python train.py --encoder_arch="vit" --model="image FSQ autoencoder" --dataset="retinal OCT scans (Kermany 2017)" --downsampling_factor=8 --encoder_norm="layernorm" --encoder_activation="squared_relu" --encoder_head_dim=16 --loss="mse" --decoder_activation="silu" --decoder_block="plain" --decoder_attention=false --residual_init="zero_last" --optimizer="adamw" --beta2=0.999
Rows from block 3 of the encoder of a small image FSQ autoencoder, named by matrix and row number. Rows with one number belong to one neuron. Each number is 500 + 40 x the weight over its row's rms, rounded and kept within 0 to 999. All counts start at 0. Numbers have three digits each. After the name is the row's rms in percent of the matrix's.
After each neuron's rows are labels from the 100 images, of 14848, where the neuron reaches its highest value: "responds to" is what is common among them. Only what is clearly more common there than usual is listed. The data: retinal OCT scans (Kermany 2017).
# fc1: MLP up (encoder.blocks.3.mlp.fc1.weight, 640x320), inputs 0-159
# fc2: MLP down (encoder.blocks.3.mlp.fc2.weight, 320x640, transposed), outputs 0-159

fc1.266 097:496469533577510466528534513445526504522513567593512516515485513520499489543466571431498586459505572508456418521543536505499465508494502563528554499544515571546527466580454417528540489501470526469528521486427513463495431555474526516490463488480480543415411472520434480435552448446492480528454460551492478457492635549513493444440547493429511512553502456518466536600465517472454534465539511446495533512550518507538518492486503499499462463449488477469505520469489417451495458496510516
fc2.266 083:515480427446496463563533517400496493488531484495493535506532486547487445571546453569535500527521508427502498481404490590523464468502529454545498520479538509544503547525533553472590457540489489481483507510483404545502476429552528487527512454481563409502474498504487501519560529520619502572477465505449500483487459479486459433467468464592467492488476461436504570525454512460401513526493499504613490471535495514506502457513498521546501513449493479585488540491509571520531497479484517
responds to: finding: diabetic macular edema

fc1.47 103:491435509526519482487516508470495514528583547565496547533462432513510469559519514433422464503462445478468517540491507504463494558461572435533532494454520508452462416523509486501581480537508480530580486413545485540519459584542504483509505570485517467497488455537538582488515514523434504511468495500556538525514500432529525506534455540563466479474460542494517433590480488533488543508528483517475438529492473518540459535471509511475479445457500461554481561487525451530505575457498461
fc2.47 057:485534482520581487445542501513490509495472453454526480542534442514472505507510511547500461494475538412514471539487478442487469474501501505504543511569506479524436530495467492522463508551496461505369526501451559428519517541514499593515479495492559497501559509517508501471454532547529503550479514492494537442464455528429426508510438475422496499494516469511503459497499493480505490503496556501486530484526525562470630467541490541469539557516493509490420494481458476498501525444456464
responds to: finding: choroidal neovascularization

fc1.445 104:505492585561482425534498448551442497494503495489496475512478467552475507572523470590473471538511502496467593529529438549482511572474508457510485534540536500522494438519593504495489422463502502522532497455543487471460525612517459498533497441541574517561495510529449500506595542541550506499463483535516493459536440503517415442567490504475390550579497509470463555520476486431542501472470519444519455512477477502511483454528552518531473541533512524514494457500487519481464475497538500
fc2.445 165:499425445469482466487477538512456445502550593487497451473430560403456486482529484451493495544476485480414492495556507542525500549549489541482472493586503459536536492458463496482474497471446507502515457507502456488535450498524543497455537512567528525563461522435408560532504505493424504501446455562465443505512551487453523505481481525612417563529514468518487461490498486500473526466522506465591474489507501529555449601511517518488508494555463559505539528543502574484523517481528501
responds to: finding: diabetic macular edema

fc1.327 089:509498511536498529500499474496448479538511490467436486520504478498392496490457550491481523479518484511518428452565383510522503503482516503494434517504494535496506483516517501516458580485510468586482463446517514453484489538505520510474399517431542557506398514528539500514449439470572458520486465468434546462466483560512481465492508594444552530461496490527510537533441480468509555544475503475494522479499445566566508372534488540474463477548509517476545508498508519530490528534517493
fc2.327 056:483475557503483493485459493478510500506529445422562497498479573480473476571481489544577523528484501592470549488526531612529499459525581519498514503475572521545458419491530559488550488508518456465551530488479442489536448479573554466436450503578479514501434557517499512553469439528557530529480463517447449493487496469437550471432511488430516445502477400466471534531453551524466508499536498497570448520470488489488442495503494502479509467487435504492505493561520512534512522555476554
responds to: finding: diabetic macular edema

fc1.537 096:501475456609544480461488571485478473508509540495409455561507495580491432510510502448536538547489506533511510479431539586484490564548463557507469488471490454521477484382473461434520542470528539467460496448486537576472521504552478489477507452532510487455527496510445447398538475549491477517562469437537476503469473483498486512498520452393487506524504523542511508490481512472518563524541474427495546511527491573458536466446511471529479494557500516418491547501519492460448475505485464
fc2.537 109:461427410504489480497502532521441585491534540515539520456461534591502485555511429549497521523550547487548482473500502577479460518521521437510482518456523541494487592562463454528527460508467517476484502486493423459520500480494501534476516495386553487444484528476475521516499468510523478534493538503513512487444498429489513450514475476515459520479465466629498552526501481494487512517473493483532586514511489540491487471545522460474466552522490501577479558472516493514483512503557491
responds to: finding: diabetic macular edema

fc1.212 100:485490544480552473580516488500452539555532562468498536577449502525523513549482517475487497510504486484497498451522515563513623521511473485463548483496540501482552495495557536530505548488507493454535467393492479605478455537504407486542473486489442493544467534484442517487510474478527499497470469446500563524497501482478449446514537575490500534512525555593574478538482535459565520527473460452521489575521499557513458467437463515571480510487518555477508489532499453470454502448448537
fc2.212 104:521449511473525454558517477485468471533491462521472450563491535518557523478464523479430512481450490464514505537526493515470583457536467452512486532488461476501529480544536584535456504517458487507542499534425550462502425511455511504441515448535553554545471483445462531512543468480510489422521476476487469527584561505467479541508517559521431495498528494495543570563525524501527484496488448506505502494507434416468473564536495498589490486481585515513480519455472518507487561518581481
responds to: finding: choroidal neovascularization

fc1.586 099:529462433517522532517507486503466539470530453485493562489476515490494559524467560474543507530561494570503494484522437490559554611498568458539476492514536469483545512525562446448548412456481475481535445518462474475501505505535512544493586489510490519542499527516521496537530524471499491454487481506520409524474470576537540510578531432465517565527441542565492519553512491528437471493548460524531538442497486490529434441507482500436512466492434529461480432545411403504446475465543531
fc2.586 074:531523485523521528506525390478469484560475496485538446481508507461511475554468505517451528477487527453467492525502457513474564433554514532528468531522535503511443482516505552576480507531485529491552482486523481492483504495457450536429442475556539457497523471500530406521502473513537508484450535505548543475593485528420454472534531487449454449538560488554558513496478430531604505524487514491477533485490484470461490554535491441686441540507542460519429468511516491490484539531492498
responds to: finding: choroidal neovascularization

fc1.220 098:551386464450474408513432455466529470531518499510489535530478484457524538460552474493570499544525486489440542527524488527467555478443522419522481539469503492466475495432513496510553414481487444430491493469489533602523487481557498525571501496548537475563522494526507416543501444537494519501570517447507445496474550461486468483486509625525446542503587500507490583462493476493503440507478513416492454540463466451539519456533509447505491471527489490459538489558436394567588410585486505
fc2.220 057:494538428562451495495512472529528522472498525431548482455489513468498441521480523570483516557500529479510482512536468505483492471526498515542518476533504471564456496509514536509531465490491510470581498503474409468464543551493491515534459493548468512552508466575509491487503479504457509530452475534505380485551475447540537498446622409466467524462537353462454455554467464500521503509428548460521501491452468502517453486490504546614506472506498474480465473542543508530535455631510538
responds to: finding: diabetic macular edema

fc1.286 101:560522485534513464477528457492586435534520466501493526490527490519530555478506543525501591468528503551533483509533515574528481567568437551504483494469430457473495516535469516504512475537509483497517453460544450488529457486418451617466486474586533480540558529467543546519516431497492473505455511463493484552538535531541536558485541434467557477477513543549531486445464535535600484479453481474489441463565471499467449486530490501376473459458561496472526506482479509386497485487504467
fc2.286 052:513418527503494474486456519503474501523521525515461469503417466502503452550510489440489485496455480553479501489540558544498513494537574532516471488489545500448503491518573494488507492469472473498566521467500449522542462465495513426440464468570485647501443515509458461526520515500514505509503484479479423491534658504432468453484496547551502448489475473378514550501524527529460541509503461488586482518503492467480398622423499423551446496480524426493547495478485536542504500523518527
responds to: finding: diabetic macular edema

fc1.222 101:527441578536528447490497593446591396478639460477476534489486516542470522526495484494522522493458509536453557500476509501560432498488505547473527494511462472451546448506485543458496474463408459562506462487488539484513466487502437572399489472515503462631594483487533417438502511498533460532524476415506508494555504543491517502498547537528480500542575497477507505505484540531529473472482528536523517526465510470468495480495490526453535428536462530538527515549482505512498512460465561
fc2.222 142:517477561476448471478476471528421480575549495502441494511474531579555513496487457465498464461476445523535461496602471502523475529583414495504509504402505539469497527536563496492496478499480469500457489518514483481554463478514502558439545491513509426449508476463493518492494414520502551445496539435432510506483575471544475463510495459510492496458480462571546545467537540547524558562558467513525515456517489553469431482579517536453461547460475484547504565474469507475447468509585533
responds to: finding: normal

fc1.351 097:473470478489519512510463511469503513493568448505488457474484526550514543499440507504538492472522507493475529560495491511412521498499498537463498446469541513522510468429519431491480552524542506473561488553487521550433553540503480544455532514514416500514473464495561614541512502476589513452509450499496471508491531447481460474509564521484428580487472479546616573517520503446461553524433563422530500447545498502467499512490493416538528472529511545497488470577470453555452465538531458
fc2.351 072:473516507521492489601493482489482545520517461477542512437501459490516465525502521514454537508531502471512473505488493523511550480500511513523481531484525496531477551534511514520548496506476526480493486469507398450481519457511548498522411499520504498400504478493518478510520490506498469496470533539492499468507542472513536511500686484450502496500500357457491520533471484488468509518516532467463539428481499529519507492556544483445505525442513487544483533454536497520466481629528526
responds to: finding: normal

fc1.336 098:458479449490542402493469543571441512465507465458471523518552415496491481588479504548486515492460399552471475470566501453529513532454538541494489503495514506515503528501585467524543538411533542529513485497511525465503504497465484533538470537515504441441474494504456490558538469509525524524452507433485490580472558512551520490449505543498523475475473539492511530483461488525477482503509471455538465467530530483546442489482530567501475478495574487448541549481531487554468552456524457
fc2.336 122:508475517480464500480505471571469537563529476543519495511510562625552531483453447518422578456570535515482523521460470577460505492519495508495514475438497505470505478506466516506527521575478531503453499462484508432564478547438440534445546489503539540439470529489455497498456482512550458438524564458490525487493494482517535500506517535507571483406456466476555465524494537543502529513513472497523466453525441447464491515476518501433468535482565434556477572441509510439451499522554489
responds to: finding: diabetic macular edema

fc1.153 101:531444483554589503540486475438516479553559565504497499497493530452553532518475550490463526524519451499470532511468514474480438454460565439513493534447500529490505488520496518495559461526509439510483511398525407478531458574465477561540501537506487497487520533489526399561501525590494499460486465500495481527497596476521538493537492524592441548509496474574477543545483431461525508488473504517500536464486565548463510449413493520563427527507510470494473472475601508565564483530502492
fc2.153 161:518522575511555480462517524478482511471550483485464397519518436559490506526436491489510501477545493411562496535518514455504428504517559446470513534539487508541435548491482448528507587558463479517488542482422449437524545511536510508478459484489513546531482467584468501465489509526418528499494429476483487437473422439541505557441475530390510526503505442541475444497511485526502481517483484565488521487488458591460484329475463512482543474436490491483486475488457459460469530544531524
responds to: finding: choroidal neovascularization

fc1.154 092:500525472481507496490489534499478486508574558470470524467442483526548473509448471511504524518593470479505575493436427462485478483448512407520476434554449476531493519466468500542529517589538484517522556474572570493493509623518406533559463478503520541501514440464507540536502515504449534493601458481505517493526453492491500504510491476438441517433537470581502555458446449441523540507439520508517512529586531523467460457470494546384502498454467534472508527484487544527526564545559509
fc2.154 118:479523453526488451476461582540493532450487531549526512415505508523435532550457577485539477489507542475447422523624464496515507533545451544426516499503481467510521550548516491477550556474523465493462516507534435511500539521497505440476462510498497455508470533588543552469519486521442511563450483427525527449505496489445489488507470486469457546539498445540458510506572445520534485505482466544442512556500529564487515510504434530575491472493428520487529409495521542470518545536413537
responds to: finding: normal

fc1.329 089:546506458521523549461490520451447483436526537470428519499491487555478518507492592480564541493529480469525546445507554557450578602523533500517507504518578493521533531498578540479503452459536507556520385552417588511497508540523543486503475479409512491510500497566477491499501518502549528450518487511505508481448504472551560501501500487436483523548556537459459565466475470528487501502496528520521578522452619486523573539502541499507530519430502524441502562503418462494496521453515470
fc2.329 030:461555551555473473530489504568496532511501491475505500483526488500475454479564527602403490521559522442514461528499478474527494503473444472558490529524511505535498512467497485488542473508518510500584530498515467452481526569490514563537484521448473508457558442462525460510512460530524494558485415519486473473491477528549474495493525447496459518502525400556494471525503510518548478518528528509444531396587518528547529522526493568432489535472516547522495519403513488480441418478502519
responds to: finding: diabetic macular edema

fc1.151 090:473496500475537534576494497479509477483503482523457536481541442468463526465465485486444491516411481551442472450518556438423529526471515569459496533542503494570509566494524480465522478474533462572545489510548508381511524566438513548497526518402490504434523474543472466460539528447458494458518502540494541535488464486479479501489525503517487573552548471456509539489448506522589542443498528499563526485552511509468471591468516518584510404461515455536470521476499449480562547463517564
fc2.151 055:479554461450529518521505513560488529459454491505482454484494455494481458512482522594485569532473485486551495546486509456503443461451502410472548472492418470504490526500501517528531497494464503517476490490484517541483548463498501485556505538469450464556461472547506491479507441459491568527513510537474504465527486498514523579545559479464462482496528468490457421536536425456529444516458501517444563557471499482482491436473473547575493494538517443503455464468545497443533489561473518
responds to: finding: choroidal neovascularization

fc1.461 106:471475466571532414506536497566457548522577466467558505482544445480491500491476506559544588514509509524552531430467432548433473527499498484455528479501500505500524482546485485540563417428477446549497527517523499555488438444431445415560520557383467521490525479447523563480459561525503481514500493522533495505464414466489450445545516492440493561490477474512466538553530519453517498484508495452528536526522517378525438505463497489504461538569475531483529494517522500445433509477622468
fc2.461 139:489463531573487538515484541493489518498435570493510563464519458566477506513516518534502524508510498558478479442422484497536512533525508448543511477506524435513520477479462415496523488505496514538506470455562490487500510607603531548483512554446512501515483501477503492529513541491529484495470504496458566471466420444504525522502534514484567564514495500441507505423546543502529489476506503530392587391515530554521604565519492523490501534475356491459503495488529480483474430503430500
responds to: finding: choroidal neovascularization

fc1.274 111:559522435507461454572536516430504558440457439517473490483457459594514529482500507523500549559513522447476425442531514491490423513472513583475473551473490545452518551472590564457507530556522551550465558496434499566549480532523510492460458516442475501453499443510429467477549518497521485499503508461456417505504496424549493488485505525540511535470462477492471580457591577497565462495528554486538541499589492504505504462492536508523531493491459526556496532481475441429465524493529466
fc2.274 104:506480580534489468467502480468519441542548512464504470521518430595458435512492481532523473495540534472529468523481449486480494450560483468539501493474574495532435554519519484492545489552515519481501531540485458416527465550520522618507501494547522450481517495517524456552501458564465483584475520504484479478482492458606554439427474443432591466452477413546482512476484531558471540486481514480489513459520481444492456467544493477401509498441567525547455486539483508516460421506504503
responds to: finding: normal

fc1.555 100:542494534469503463515501493509476525481478535475514462542426452457505511494450643548509459517451546409483526440543507426487476484395475451557560507538545563529509495512515490475506452519539475495629496496559451481522474486527486465568519480523515495595491361513481495520553504476547558553497536493556471503542440425481454484509498519464475528512487490553533511486516505473630520480515492505536462564537529421489535484456502473514519515517511518483530499557517487426493492540518532
fc2.555 128:528504545540533478524523437478441538583481510485444497481480483598447511508490507519495542457532418613478522548574470549517524533466577515500476449399502511464529566535552506504464497449493501498579480488524507445521489416510484539350483485518442485475501490495468425459520488499595464456558560459451521476475470478431531488553499513494606437521477511486554516479521566497511492536518492540532500503483498533448514476547462446527505432493510515546519426510513477496473393512487533
responds to: finding: choroidal neovascularization

fc1.61 099:507543517501542468584553480473480491477558543569416553497538491464512503505495440481485545517520385479470569447534455511499554546431646525487537487510529517533548482501542451515504515504504469499477515488515545472451483523521517484499551459443503455504559504436520470608511514549510534422503466456498556474529526477546467504557533527480498449508540501503470562553462492459566568485494561413460504549585475521538449501525602493476516478458512517500548547470504496523502503492541485
fc2.61 104:502517537482476517499494422480451448524465410458541516476477513425512451539531573536522517502546554497534503513563504542460532524583533517552393489471545539494494415522466626495440465478498542449601495496515416539489487433453551466444508525574571512503463490476520462501513485511539482497477514505430429524493518507473567433506533468473529457497473521462527552613451472441496534565585521444534447492436451485569482494590521466579471508526464479487514484515501475475478446492483490
responds to: finding: choroidal neovascularization

fc1.304 096:497501573467466496513499538531397479490568481517511508493552545453512491492458460478500501547519526541485539525518559533480542558441446583483510483415483559479527517516503498557527502506572555497513478492444516500496533503526470521367491446480531528491535466537493490522492497422491544486532501516562496501574420447577508567535472524428498530509528503451586480575484465502536511505529437500486526445552541525554500503493469515498476525423493495527536522578496450499436472536512533
fc2.304 112:497492517469474488457542488509484495492502454479537509496483522514472518455519489418524476501483474427531491524535458541537489481432466527504473589504489475560534432434556550532450465445533538505582456513531496477513476538505508493508627448521525444538494507438496550455422613519426528450519483529500449537512448500456457556565475536515446484531502493503500506462460556530539521440524526501575513496431497395451475595509505420534530484536496553504539506574480510470531505477560471
responds to: finding: diabetic macular edema