Rows from block 2 of the encoder, named by matrix and row number. Rows with one number belong to one neuron. Each number is 128 + 32 x the weight over its row's rms, rounded and kept within 0 to 255. All counts start at 0. Numbers have three digits each. After the name is the row's rms in percent of the matrix's.
# fc1: MLP up (encoder.blocks.2.mlp.fc1.weight, 640x320), inputs 0-63
# fc2: MLP down (encoder.blocks.2.mlp.fc2.weight, 320x640, transposed), outputs 0-63
fc1.533 102:121127100106117092149099140127138103111193092115127136129136147158110153125114143167140158136129085086063189145133212103085119144119175101124093140136117146113155082121131120127122148167091115
fc1.534 099:141082141081149126168087124123157128125144100101132100125087084067149147152111160199173127133125145143116168115087160122060142132109138079158088114111166098110114105081125105075145095066119120
fc1.535 094:196136153097154110136145074146095132170128058194120097158103111127124113167083128160161104162194115119107152109133129203112118180068198160146136141129123111141135150156108113121176109107087141
fc1.536 093:146137119138117150130092198103098092102115120130126120156113139175076127189099197025067106132124060135153126082215119165092176122094179164047134113161137144143178188153095097163133194113167124
fc1.537 102:161176138165176101079112137194105144131169150100113091152152131105156119125095172178125091159154118143069166165124114128163177147117116165165132112123163111129154117190106131139130082081090152
fc1.538 103:136080179064149102178165123114109069155154091130123082149115130149182143185144191055122173157128082138134154141144141153159115108156164119116204157168104151152136117120145117109130070142118157
fc1.539 085:146113126124108082086110089149124160166143076171053081099099109149125096131079166147134137102155116158137186134171145161105137170163109184114091110154134105147175136133091105103167110127075140
fc1.540 105:173117152095215099140149149171096133173153098136078079160135090126135069166096135193173107128146150170180166126144115144154094132155126163135160099143184135203158123137119100188122126041116143
fc1.541 099:118096111092124106108172132106103120154104122131106160191111156063160096133103104113150133153093113088086182162125068121166097140120123138136127167060105100111071165087132104078108137131135156
fc1.542 102:172099138076089130140096162123088136174177137122037135141136175196108143048116136111134137164117105142120119149082140145160185120058164119141181096183086105124117145197197145118110151099126176
fc1.543 095:119161200148125144174146141078105114129178128105198120101183129127131102217099115053108093150123156099093084097145109194163081160196109171188111125151096172128096132126147076113167114145121182
fc1.544 093:104171083043085142122132101106136140121130150192166105121126106120132111134114129107072135135103083082159090075087173162101133187140166087157208143049145102122150041144161127115138120130129157
fc1.545 104:191144134139154144141200099114159095125140089146192137149130118197098141206101121163104160137127116103124151123133086114120095147126154135145142075118151103121127072062182117084156177175072142
fc1.546 103:132160157140180092138119173144077091151075139141130159137097130164129081154179130153076140122149102125080154170136102087120127154097153173180086127126146137127181127106139151141164129179178108
fc1.547 103:127073137123187097095133134123146131145135120144143171105108104115086098193174131102122174162067138171137147052129125157154109199095163178144121131130125118147130106105148112099092156163137140
fc1.548 100:164176151074197127140150097104101111111142086177149144125111111166140115164063111168105129167090123082157151079052113159124141188130208134218117098117136127132101122101160117078119114162128170
fc1.549 112:152081113120135114141142130040135069173116144105135102200088173102165103172067176169126114138163072066143111149169100147120131117146229163201035128172163146136130141152117110152159080191161136
fc1.550 108:147141169124122130172144094154095101123120118085113041116096137107154115117109116207147143132138100140081116162131111118156078173129114132115174147140124119162134169083182187128139140080141143
fc1.551 093:126088141097087154111116113159120210150116129047143109123137147148101122095116126089109073191165153196104140104150122122087132211114110100192103147150155106107141120156169116122115146107156112
fc1.552 106:192090161132131092144137104152058117130114097187122097114106196092130137132142109148109062121186153143120131128182159077118161204103147101145135109171063125155123110176148073111105102101127119
fc1.553 094:143105211111102110119136171172133108142128128135175118177172185126157129192127116143106180152158109106123190123166083144098132098202116160097107178128153173135124133133118089119126083161128151
fc1.554 092:157092139205050100148130113051088136097158165097105075105183103042125137128066124126132150108121141133162160096126082121131142126122136198127104130101143084194154112150143167138103149131138123
fc1.555 105:153124145101149116128164155149149103091154101115101096139101159094128121102139054050085119185182095159088109191121167156091120143098141170119135137143123134088078105125188106141086125163139140
fc1.556 096:118096103122090100129111110158151192170141162163153109085125122106068176163090156140130074102155100082047197095182130082090111137113158127155130139139086121140120076157108100098225118144155142
fc1.557 093:167129169076104118134134148153121070151159064147125158109141075136080139131136152168196136135133153191115141091103124073171111149154149159081171111096081147182140053105154140102141144106081143
fc1.558 102:153121158050124127096134188106109114104167060104121165174159077079152155125052190200121117129161127162100164102132104120123155091154125198140142107097142136104092146154155080111140066124081176
fc1.559 097:174149153101186082113093118157181123109082127131123141125080118097170085172138127077135168173126109130139157149130098115163118124142193115131186132122111118109175108112150091100183148121100133
fc1.560 098:109065131108207096100116152160089123087156179113088127124052150134147108141112154163123130150178121069135109185141148158093125121066155084141148109119121166157168101077110104105152124156159172
fc1.561 099:137019166123173124090159102097079147120113113065191140102077128092124103183091201057096113135107056153140109114151104106084146141184125144154114112092179144143138157136101123133123151113122152
fc1.562 097:152139133124156134092093178082045157126174118135153051122129138175155136188103197098118140118130112167155111108190134142133122140157153116131156102091051141094168144127116113122177150088153085
fc1.563 100:114153209152127105082103195066102129121126084109129130139102127156132135160093147124119130150103130131113124151133127134140131139109128115133134055108112135101117098141111126107170119068103141
fc1.564 098:132149106091112152156134134071185148103142156090211110073097118094118134121108152163073124146171190142067147103071095204099152157117151127153078072156114130176093094085088132125162107062078136
fc1.565 095:132117122140139136066118137174152089106142140125128114107154128097190090144148118131143130174133105086106144105141134098117181148126148169130141137148137093151161110152116156121134109102136077
fc1.566 099:170158112093121093118125118119131157075119167151155141133156110081113079149132109161113125080116134140098192114141131082099167179095119161100174112164129092149159179162148153131096174174153150
fc1.567 093:130139121119078039125126120079125060135106102076174113110111122174178096143107091090199117168123053108085075109168137183101126148088124121162145125124135118141126140089113102109143114164118117
fc1.568 094:161123111115113120147116181162129122101100116173152131119098089213107091128125161077106091133143120118194163137125184186112096154098184135116203131119166155168097182073191144124160101125116090
fc1.569 092:068130141139145093159114131095175040136119143111117126163103061172135120087125135055136119124131123093206142068123110181155172131123222106176173121088167151172144182124116129134159102160080124
fc1.570 100:155123132156137119153161159164158136078146132128124179164100139067126183121137144169020159123150135130123157119164084112140144155109121153088140120125096136158093069120177182145110197148091085
fc1.571 107:158079183155139092089124156106109131125105083150092121189144089085086111129133114129130084136170114087145157093116090154153125125080177139167125132094145152161147085104174117140122092123201201
fc1.572 100:163158154065117110145112100095113125112156106207142183137134118092103105113124107156066163126113066166140140188147068111113158121126194098153132103122121116119112073166174091198124103095099060
fc1.573 098:151075123121116048210102104016139124129138106134065099136157174163196166132106117075114067188104116134127100109112115127133167078178147129180101134084161137128128117148219218118170142182129092
fc1.574 094:129128107115191109121139120118102202080142124111144117100099119119169178106036119157132172161200107166079090083173109072121137147106154156153115075111136140125115091115120182146121128145121150
fc1.575 099:153120151156091096137189108121167093082183110137154084112148059178135103133162135142125126137146061099027178123123091183167117167103105183066123096140139130122135171115197119115103071115102162
fc1.576 103:158109166084134107128164116159171119105157213118093132063106094132072159148113121199124173166142158155079122066159145139121116173112127060120187130134147102115190123112167171065123127093121108
fc1.577 082:136078098138153168157123164209135122092156154144152169105090106159103112122110141195090181164085154128108146106096045071144135102098108123132147056120152135114164128146153053136155153161148109
fc1.578 094:141080138152163120118101200063142140119152169192114127169128103146132162133121148145089172114186064151100132140091163077186113124120143142156135130106131101144152093092196131114182136023106102
fc1.579 099:126153211139128073098172157134181119113117099142125181153113083141146100119092162155116167137147096205114176160109097124160151182088161053137102103203102091154097165115172110089117093159089018
fc2.533 100:097146062142088097137105121189144109130149098144117161106151162146168119098147138066104138123172187130168151083090086136122184125141076136137139059122124114116114127103108209139157140138083171
fc2.534 051:104170171097055131117119125129131146113125129097108107116129110013172083127220127113177124154130093125098145123093102193126156124095111145115082153142134158104172154090208148071128126129131160
fc2.535 111:150200082126145188086122105110149104078079115144129133105122145120105153104116139049148130102133183092114113136144200110121126135148113136192121159122139170147135074142092144164103130130140116
fc2.536 172:106142099102132106175130162151128188080108061108157125203166080057116123138112175106144133136078089036160103149117204099132080096150121068089097159130135127116057122109159103132102131135117140
fc2.537 058:093158102122096199117081149123117109116124197128134153135111157203151171114131134070162099116115173118186099134118164063125092148109119117081176162123110177128143126105086110141125170153189110
fc2.538 089:151124160126105132151139115072084111183125115152154115151159167098131130121150136141104120080149092126110102121122116136118192125156091103168040147112155144102150151181133172125073085091168150
fc2.539 030:147106168097081115134093106139113119094088096151138142147144137138204141114125135139134103124122111118156138128134139041095097168070144145119140088118131137135169104121102147124130142180142129
fc2.540 135:136102129155117137122149164125097092120196131154135109104095129144097146126121128114123142129123100170100112053153095101168138103102157124153164102142084125148066150148178114124137096064084116
fc2.541 072:096100118133124086111142139127121134198148121145092138137146116128121096132113086170122140141169152164142165109110103194140100135147138167140154106129083122115135138142131139132157129199142118
fc2.542 094:169125144173135133123120144106139130131104143147138154130124110078111120134083158123076154116093106145136150160138085024142109097156102091145185123146109106117071146125117076173151124147163111
fc2.543 068:115106049126186111143124128189138116113146121120152106095084153199124104169115114203163131124160118130145120155165109202093115081112183120127136113118131120119072153116126163101194086131125145
fc2.544 049:076111146112134125168153129070109140169128074145103135161151139129119136115125113124126125116146170105107176110140160202116171159119107162160133127145077124111153092132166134133123096151130115
fc2.545 116:141155124079108116162137111135093099145156102140128102154154118140133120140098147060126108096112083074173136136173154048156167089119154097143134134112140114093082107153168181126148140076095100
fc2.546 085:121123178141092192136079150172088182126126187122138161112093121109165190156092148092147115106119149163112108105117147102092121133124118129089126162095155145126223206140136094108141135155170100
fc2.547 099:147139170099106182146127066173116174153067105129177091131128151129217180100106110118144140088105150170159159149088144099106090142092175116132126150096155143094166147144122130128097090137118140
fc2.548 081:149155123174139131123107158134132102152042148123091115112083097074128105153120153078112132138099121186103105093214138104130103088183056126134156141105118159072127176127139140135143110108124129
fc2.549 208:117116122163135105044143142189076177147100105125136090150164078143129173113123105138101137149181089090169136139136174093143098157141187055048143111158099123138125151163067095173114135103117179
fc2.550 125:133116101150172134068137139211082125173069129130135084101155077127186170113134092165188104109137139117112098094092146108153146179124103136122127122187126085116133184137153107134128090092123132
fc2.551 105:119142110162109193097139167095095076121139134162123150135126109059100120135073162085159143108079181110095079149139149092163163089151110135086143156175108148100122181098139113163118107089081095
fc2.552 109:178140178150135135167072125136146154119065132123106106093142134118081153115123160204154163115102143210176108098112107145128105148191129141174096105123129094111165159118126150160128087109132157
fc2.553 056:107181145159139217076106190148161136105133128128104108116116150134116161137148106129139080148136229119146103119127131207065048147097051159089139130131152105157114107114119072105131169189178087
fc2.554 051:128187094163159152166105111165092146107137104123106124139085141142173106124123148155124183128169152116137110156099117122117154110106103111125097155092118113142112146121145142182135153127121172
fc2.555 065:151092128119135127076158166115110085150107151133136131097131082146127087125117100082109090121127155095120114127167103075178147091139149121137132125170119096128090148091173134169109096037150137
fc2.556 038:157114166100143128141147117126115134113089169145176133143115083203041115137129105068089085119138174138135129125102193136107071141106143135110146122164108129179096071088146137124099115112161130
fc2.557 110:092140198135081180101151143135101142117160113165140147150168147213148116128136087074062137106140079153106093145170130104140166132131123105088139077136076112105107144116125136128142130143128125
fc2.558 112:131105123127101185069151210151132106082141118133104118102135097127131104176138141101112095145110222117048138096120121141135099146087054152091156140138133136123141091112136092137148125112131096
fc2.559 069:143135162138168152151101150151176117060106137125138093122055100092104099164096205167097099118141148085085161165143126101126081115118049138142119142149120111153134106115162174107156154160167122
fc2.560 060:080128161149116106170114122134099150142128113118151161088137097100122066170145108134140149155128109140111144102173110107087136091142177125162110133144180129149121155129110150132142141074130138
fc2.561 144:103142110143093102089126149141133162108121133110120153194151097126106130142139142102179138162100129063096123175100185155101085144136120127113056129123128171139096135141155121139096109128155136
fc2.562 036:106103146076118128125124180133127106103165130140119150109124078148063104125116139147130134134129116094160130107115135153130124119151134128104146109138153163105114170094046093107198132210094100
fc2.563 069:090186118138119157150108155179120136088139087107146125122152142110148137096140135072172143127088102158134142130151117108157198140092103128093136148156123084142143083156077108158102145131115124
fc2.564 081:135157154074096139126130067150123143122100105129121179160111163127211155094168144017156088111100162096138163139150168077111135139097135141161077149141145152145170082144099152114090141131144138
fc2.565 092:118116128119096062176112137135154137126102147111124198132174107089094091114199103106131082161112145147115146106100187162112114123146141092139108120172115108130167107064151115131126105113135117
fc2.566 060:103165142143107142163123117090115124153121139090124114154144160078149075152161139104141133148128124095095165176196133184139149124102182222108088166085134120146132129083138172098136146116135152
fc2.567 101:079135105102185045155156120114107120165106077122097121123184127151148107108199105136107153141168151126080150111104114215111179138117157130152125106102120116107167151147148185140103113087118159
fc2.568 083:158117173189133117123147149097115106155181099156123138166134065111061124140127102109121093100130097159185093074112175137157160078152153100150163101091126180096099147138145158109165128166112059
fc2.569 042:116130125090061152155113084146143141134101107076154129104095119143120176081143167109160113119113107048166168148099128148084162169110130119161081154128171164156172092079081143109108090153138140
fc2.570 091:128107086156098140147147144171081124114148210142106130159108150132170144120128096165090090122126158124135102132119159147150139118136103130131114146136127121157116035107148133162149131181187101
fc2.571 063:132094109139204131098169178179169127123151072152128091126142073087117050121085134141114133142114169191043138113134113189155164098089133116145161117163073093136097157116164109126145099106069124
fc2.572 066:114184115134156112090161142217135120100116068131129122116145086196064103096154111136150125122127175115131127091030141133087056192093127122112146146124121154106096163123095111163122132143111167
fc2.573 067:147115105144200091123124097183110106130151063111140115129141151130133101115121147166200128124131114095114158141143107126156158095101113118173104117124104096147113130118145172172150109053109146
fc2.574 061:165134172097159103130145107082135089149109091115101137162217107176178160113098190081076125115089080116135128168177119052115140089163163127212140082150143107137138127151138155137095138113118106
fc2.575 038:103127091127136136166146124136110154133105099134124109119125179168116101122115091119097167120186156210124129170173080196153132132088098138130145121083086119114107135166167134136131104081147143
fc2.576 087:125123164154140102142123139092092120154137106126125156163188165203085141123116116102146124128164105162139122123148133102122112141155171199141096099087145145124131147161139091133131110115180138
fc2.577 033:103129138149117151090147151148118130156125119129117121116138109194136125147109098141133124111123174185135106123213098116118066104122159121129140086099130140118100139139143071140136131122149111
fc2.578 099:124145171112117118112096105193118133146159138131121137146110175105174132078108145107053132104106170124141114151238132098143176157128114095088140107139102121123162168132085092164131178166081075
fc2.579 104:114116148161092160131136143142099148151152129148075081138150173140132114142161080134113163127174166148111145085148109176130118152102128180133147126079140156073141169134194093123132113074125161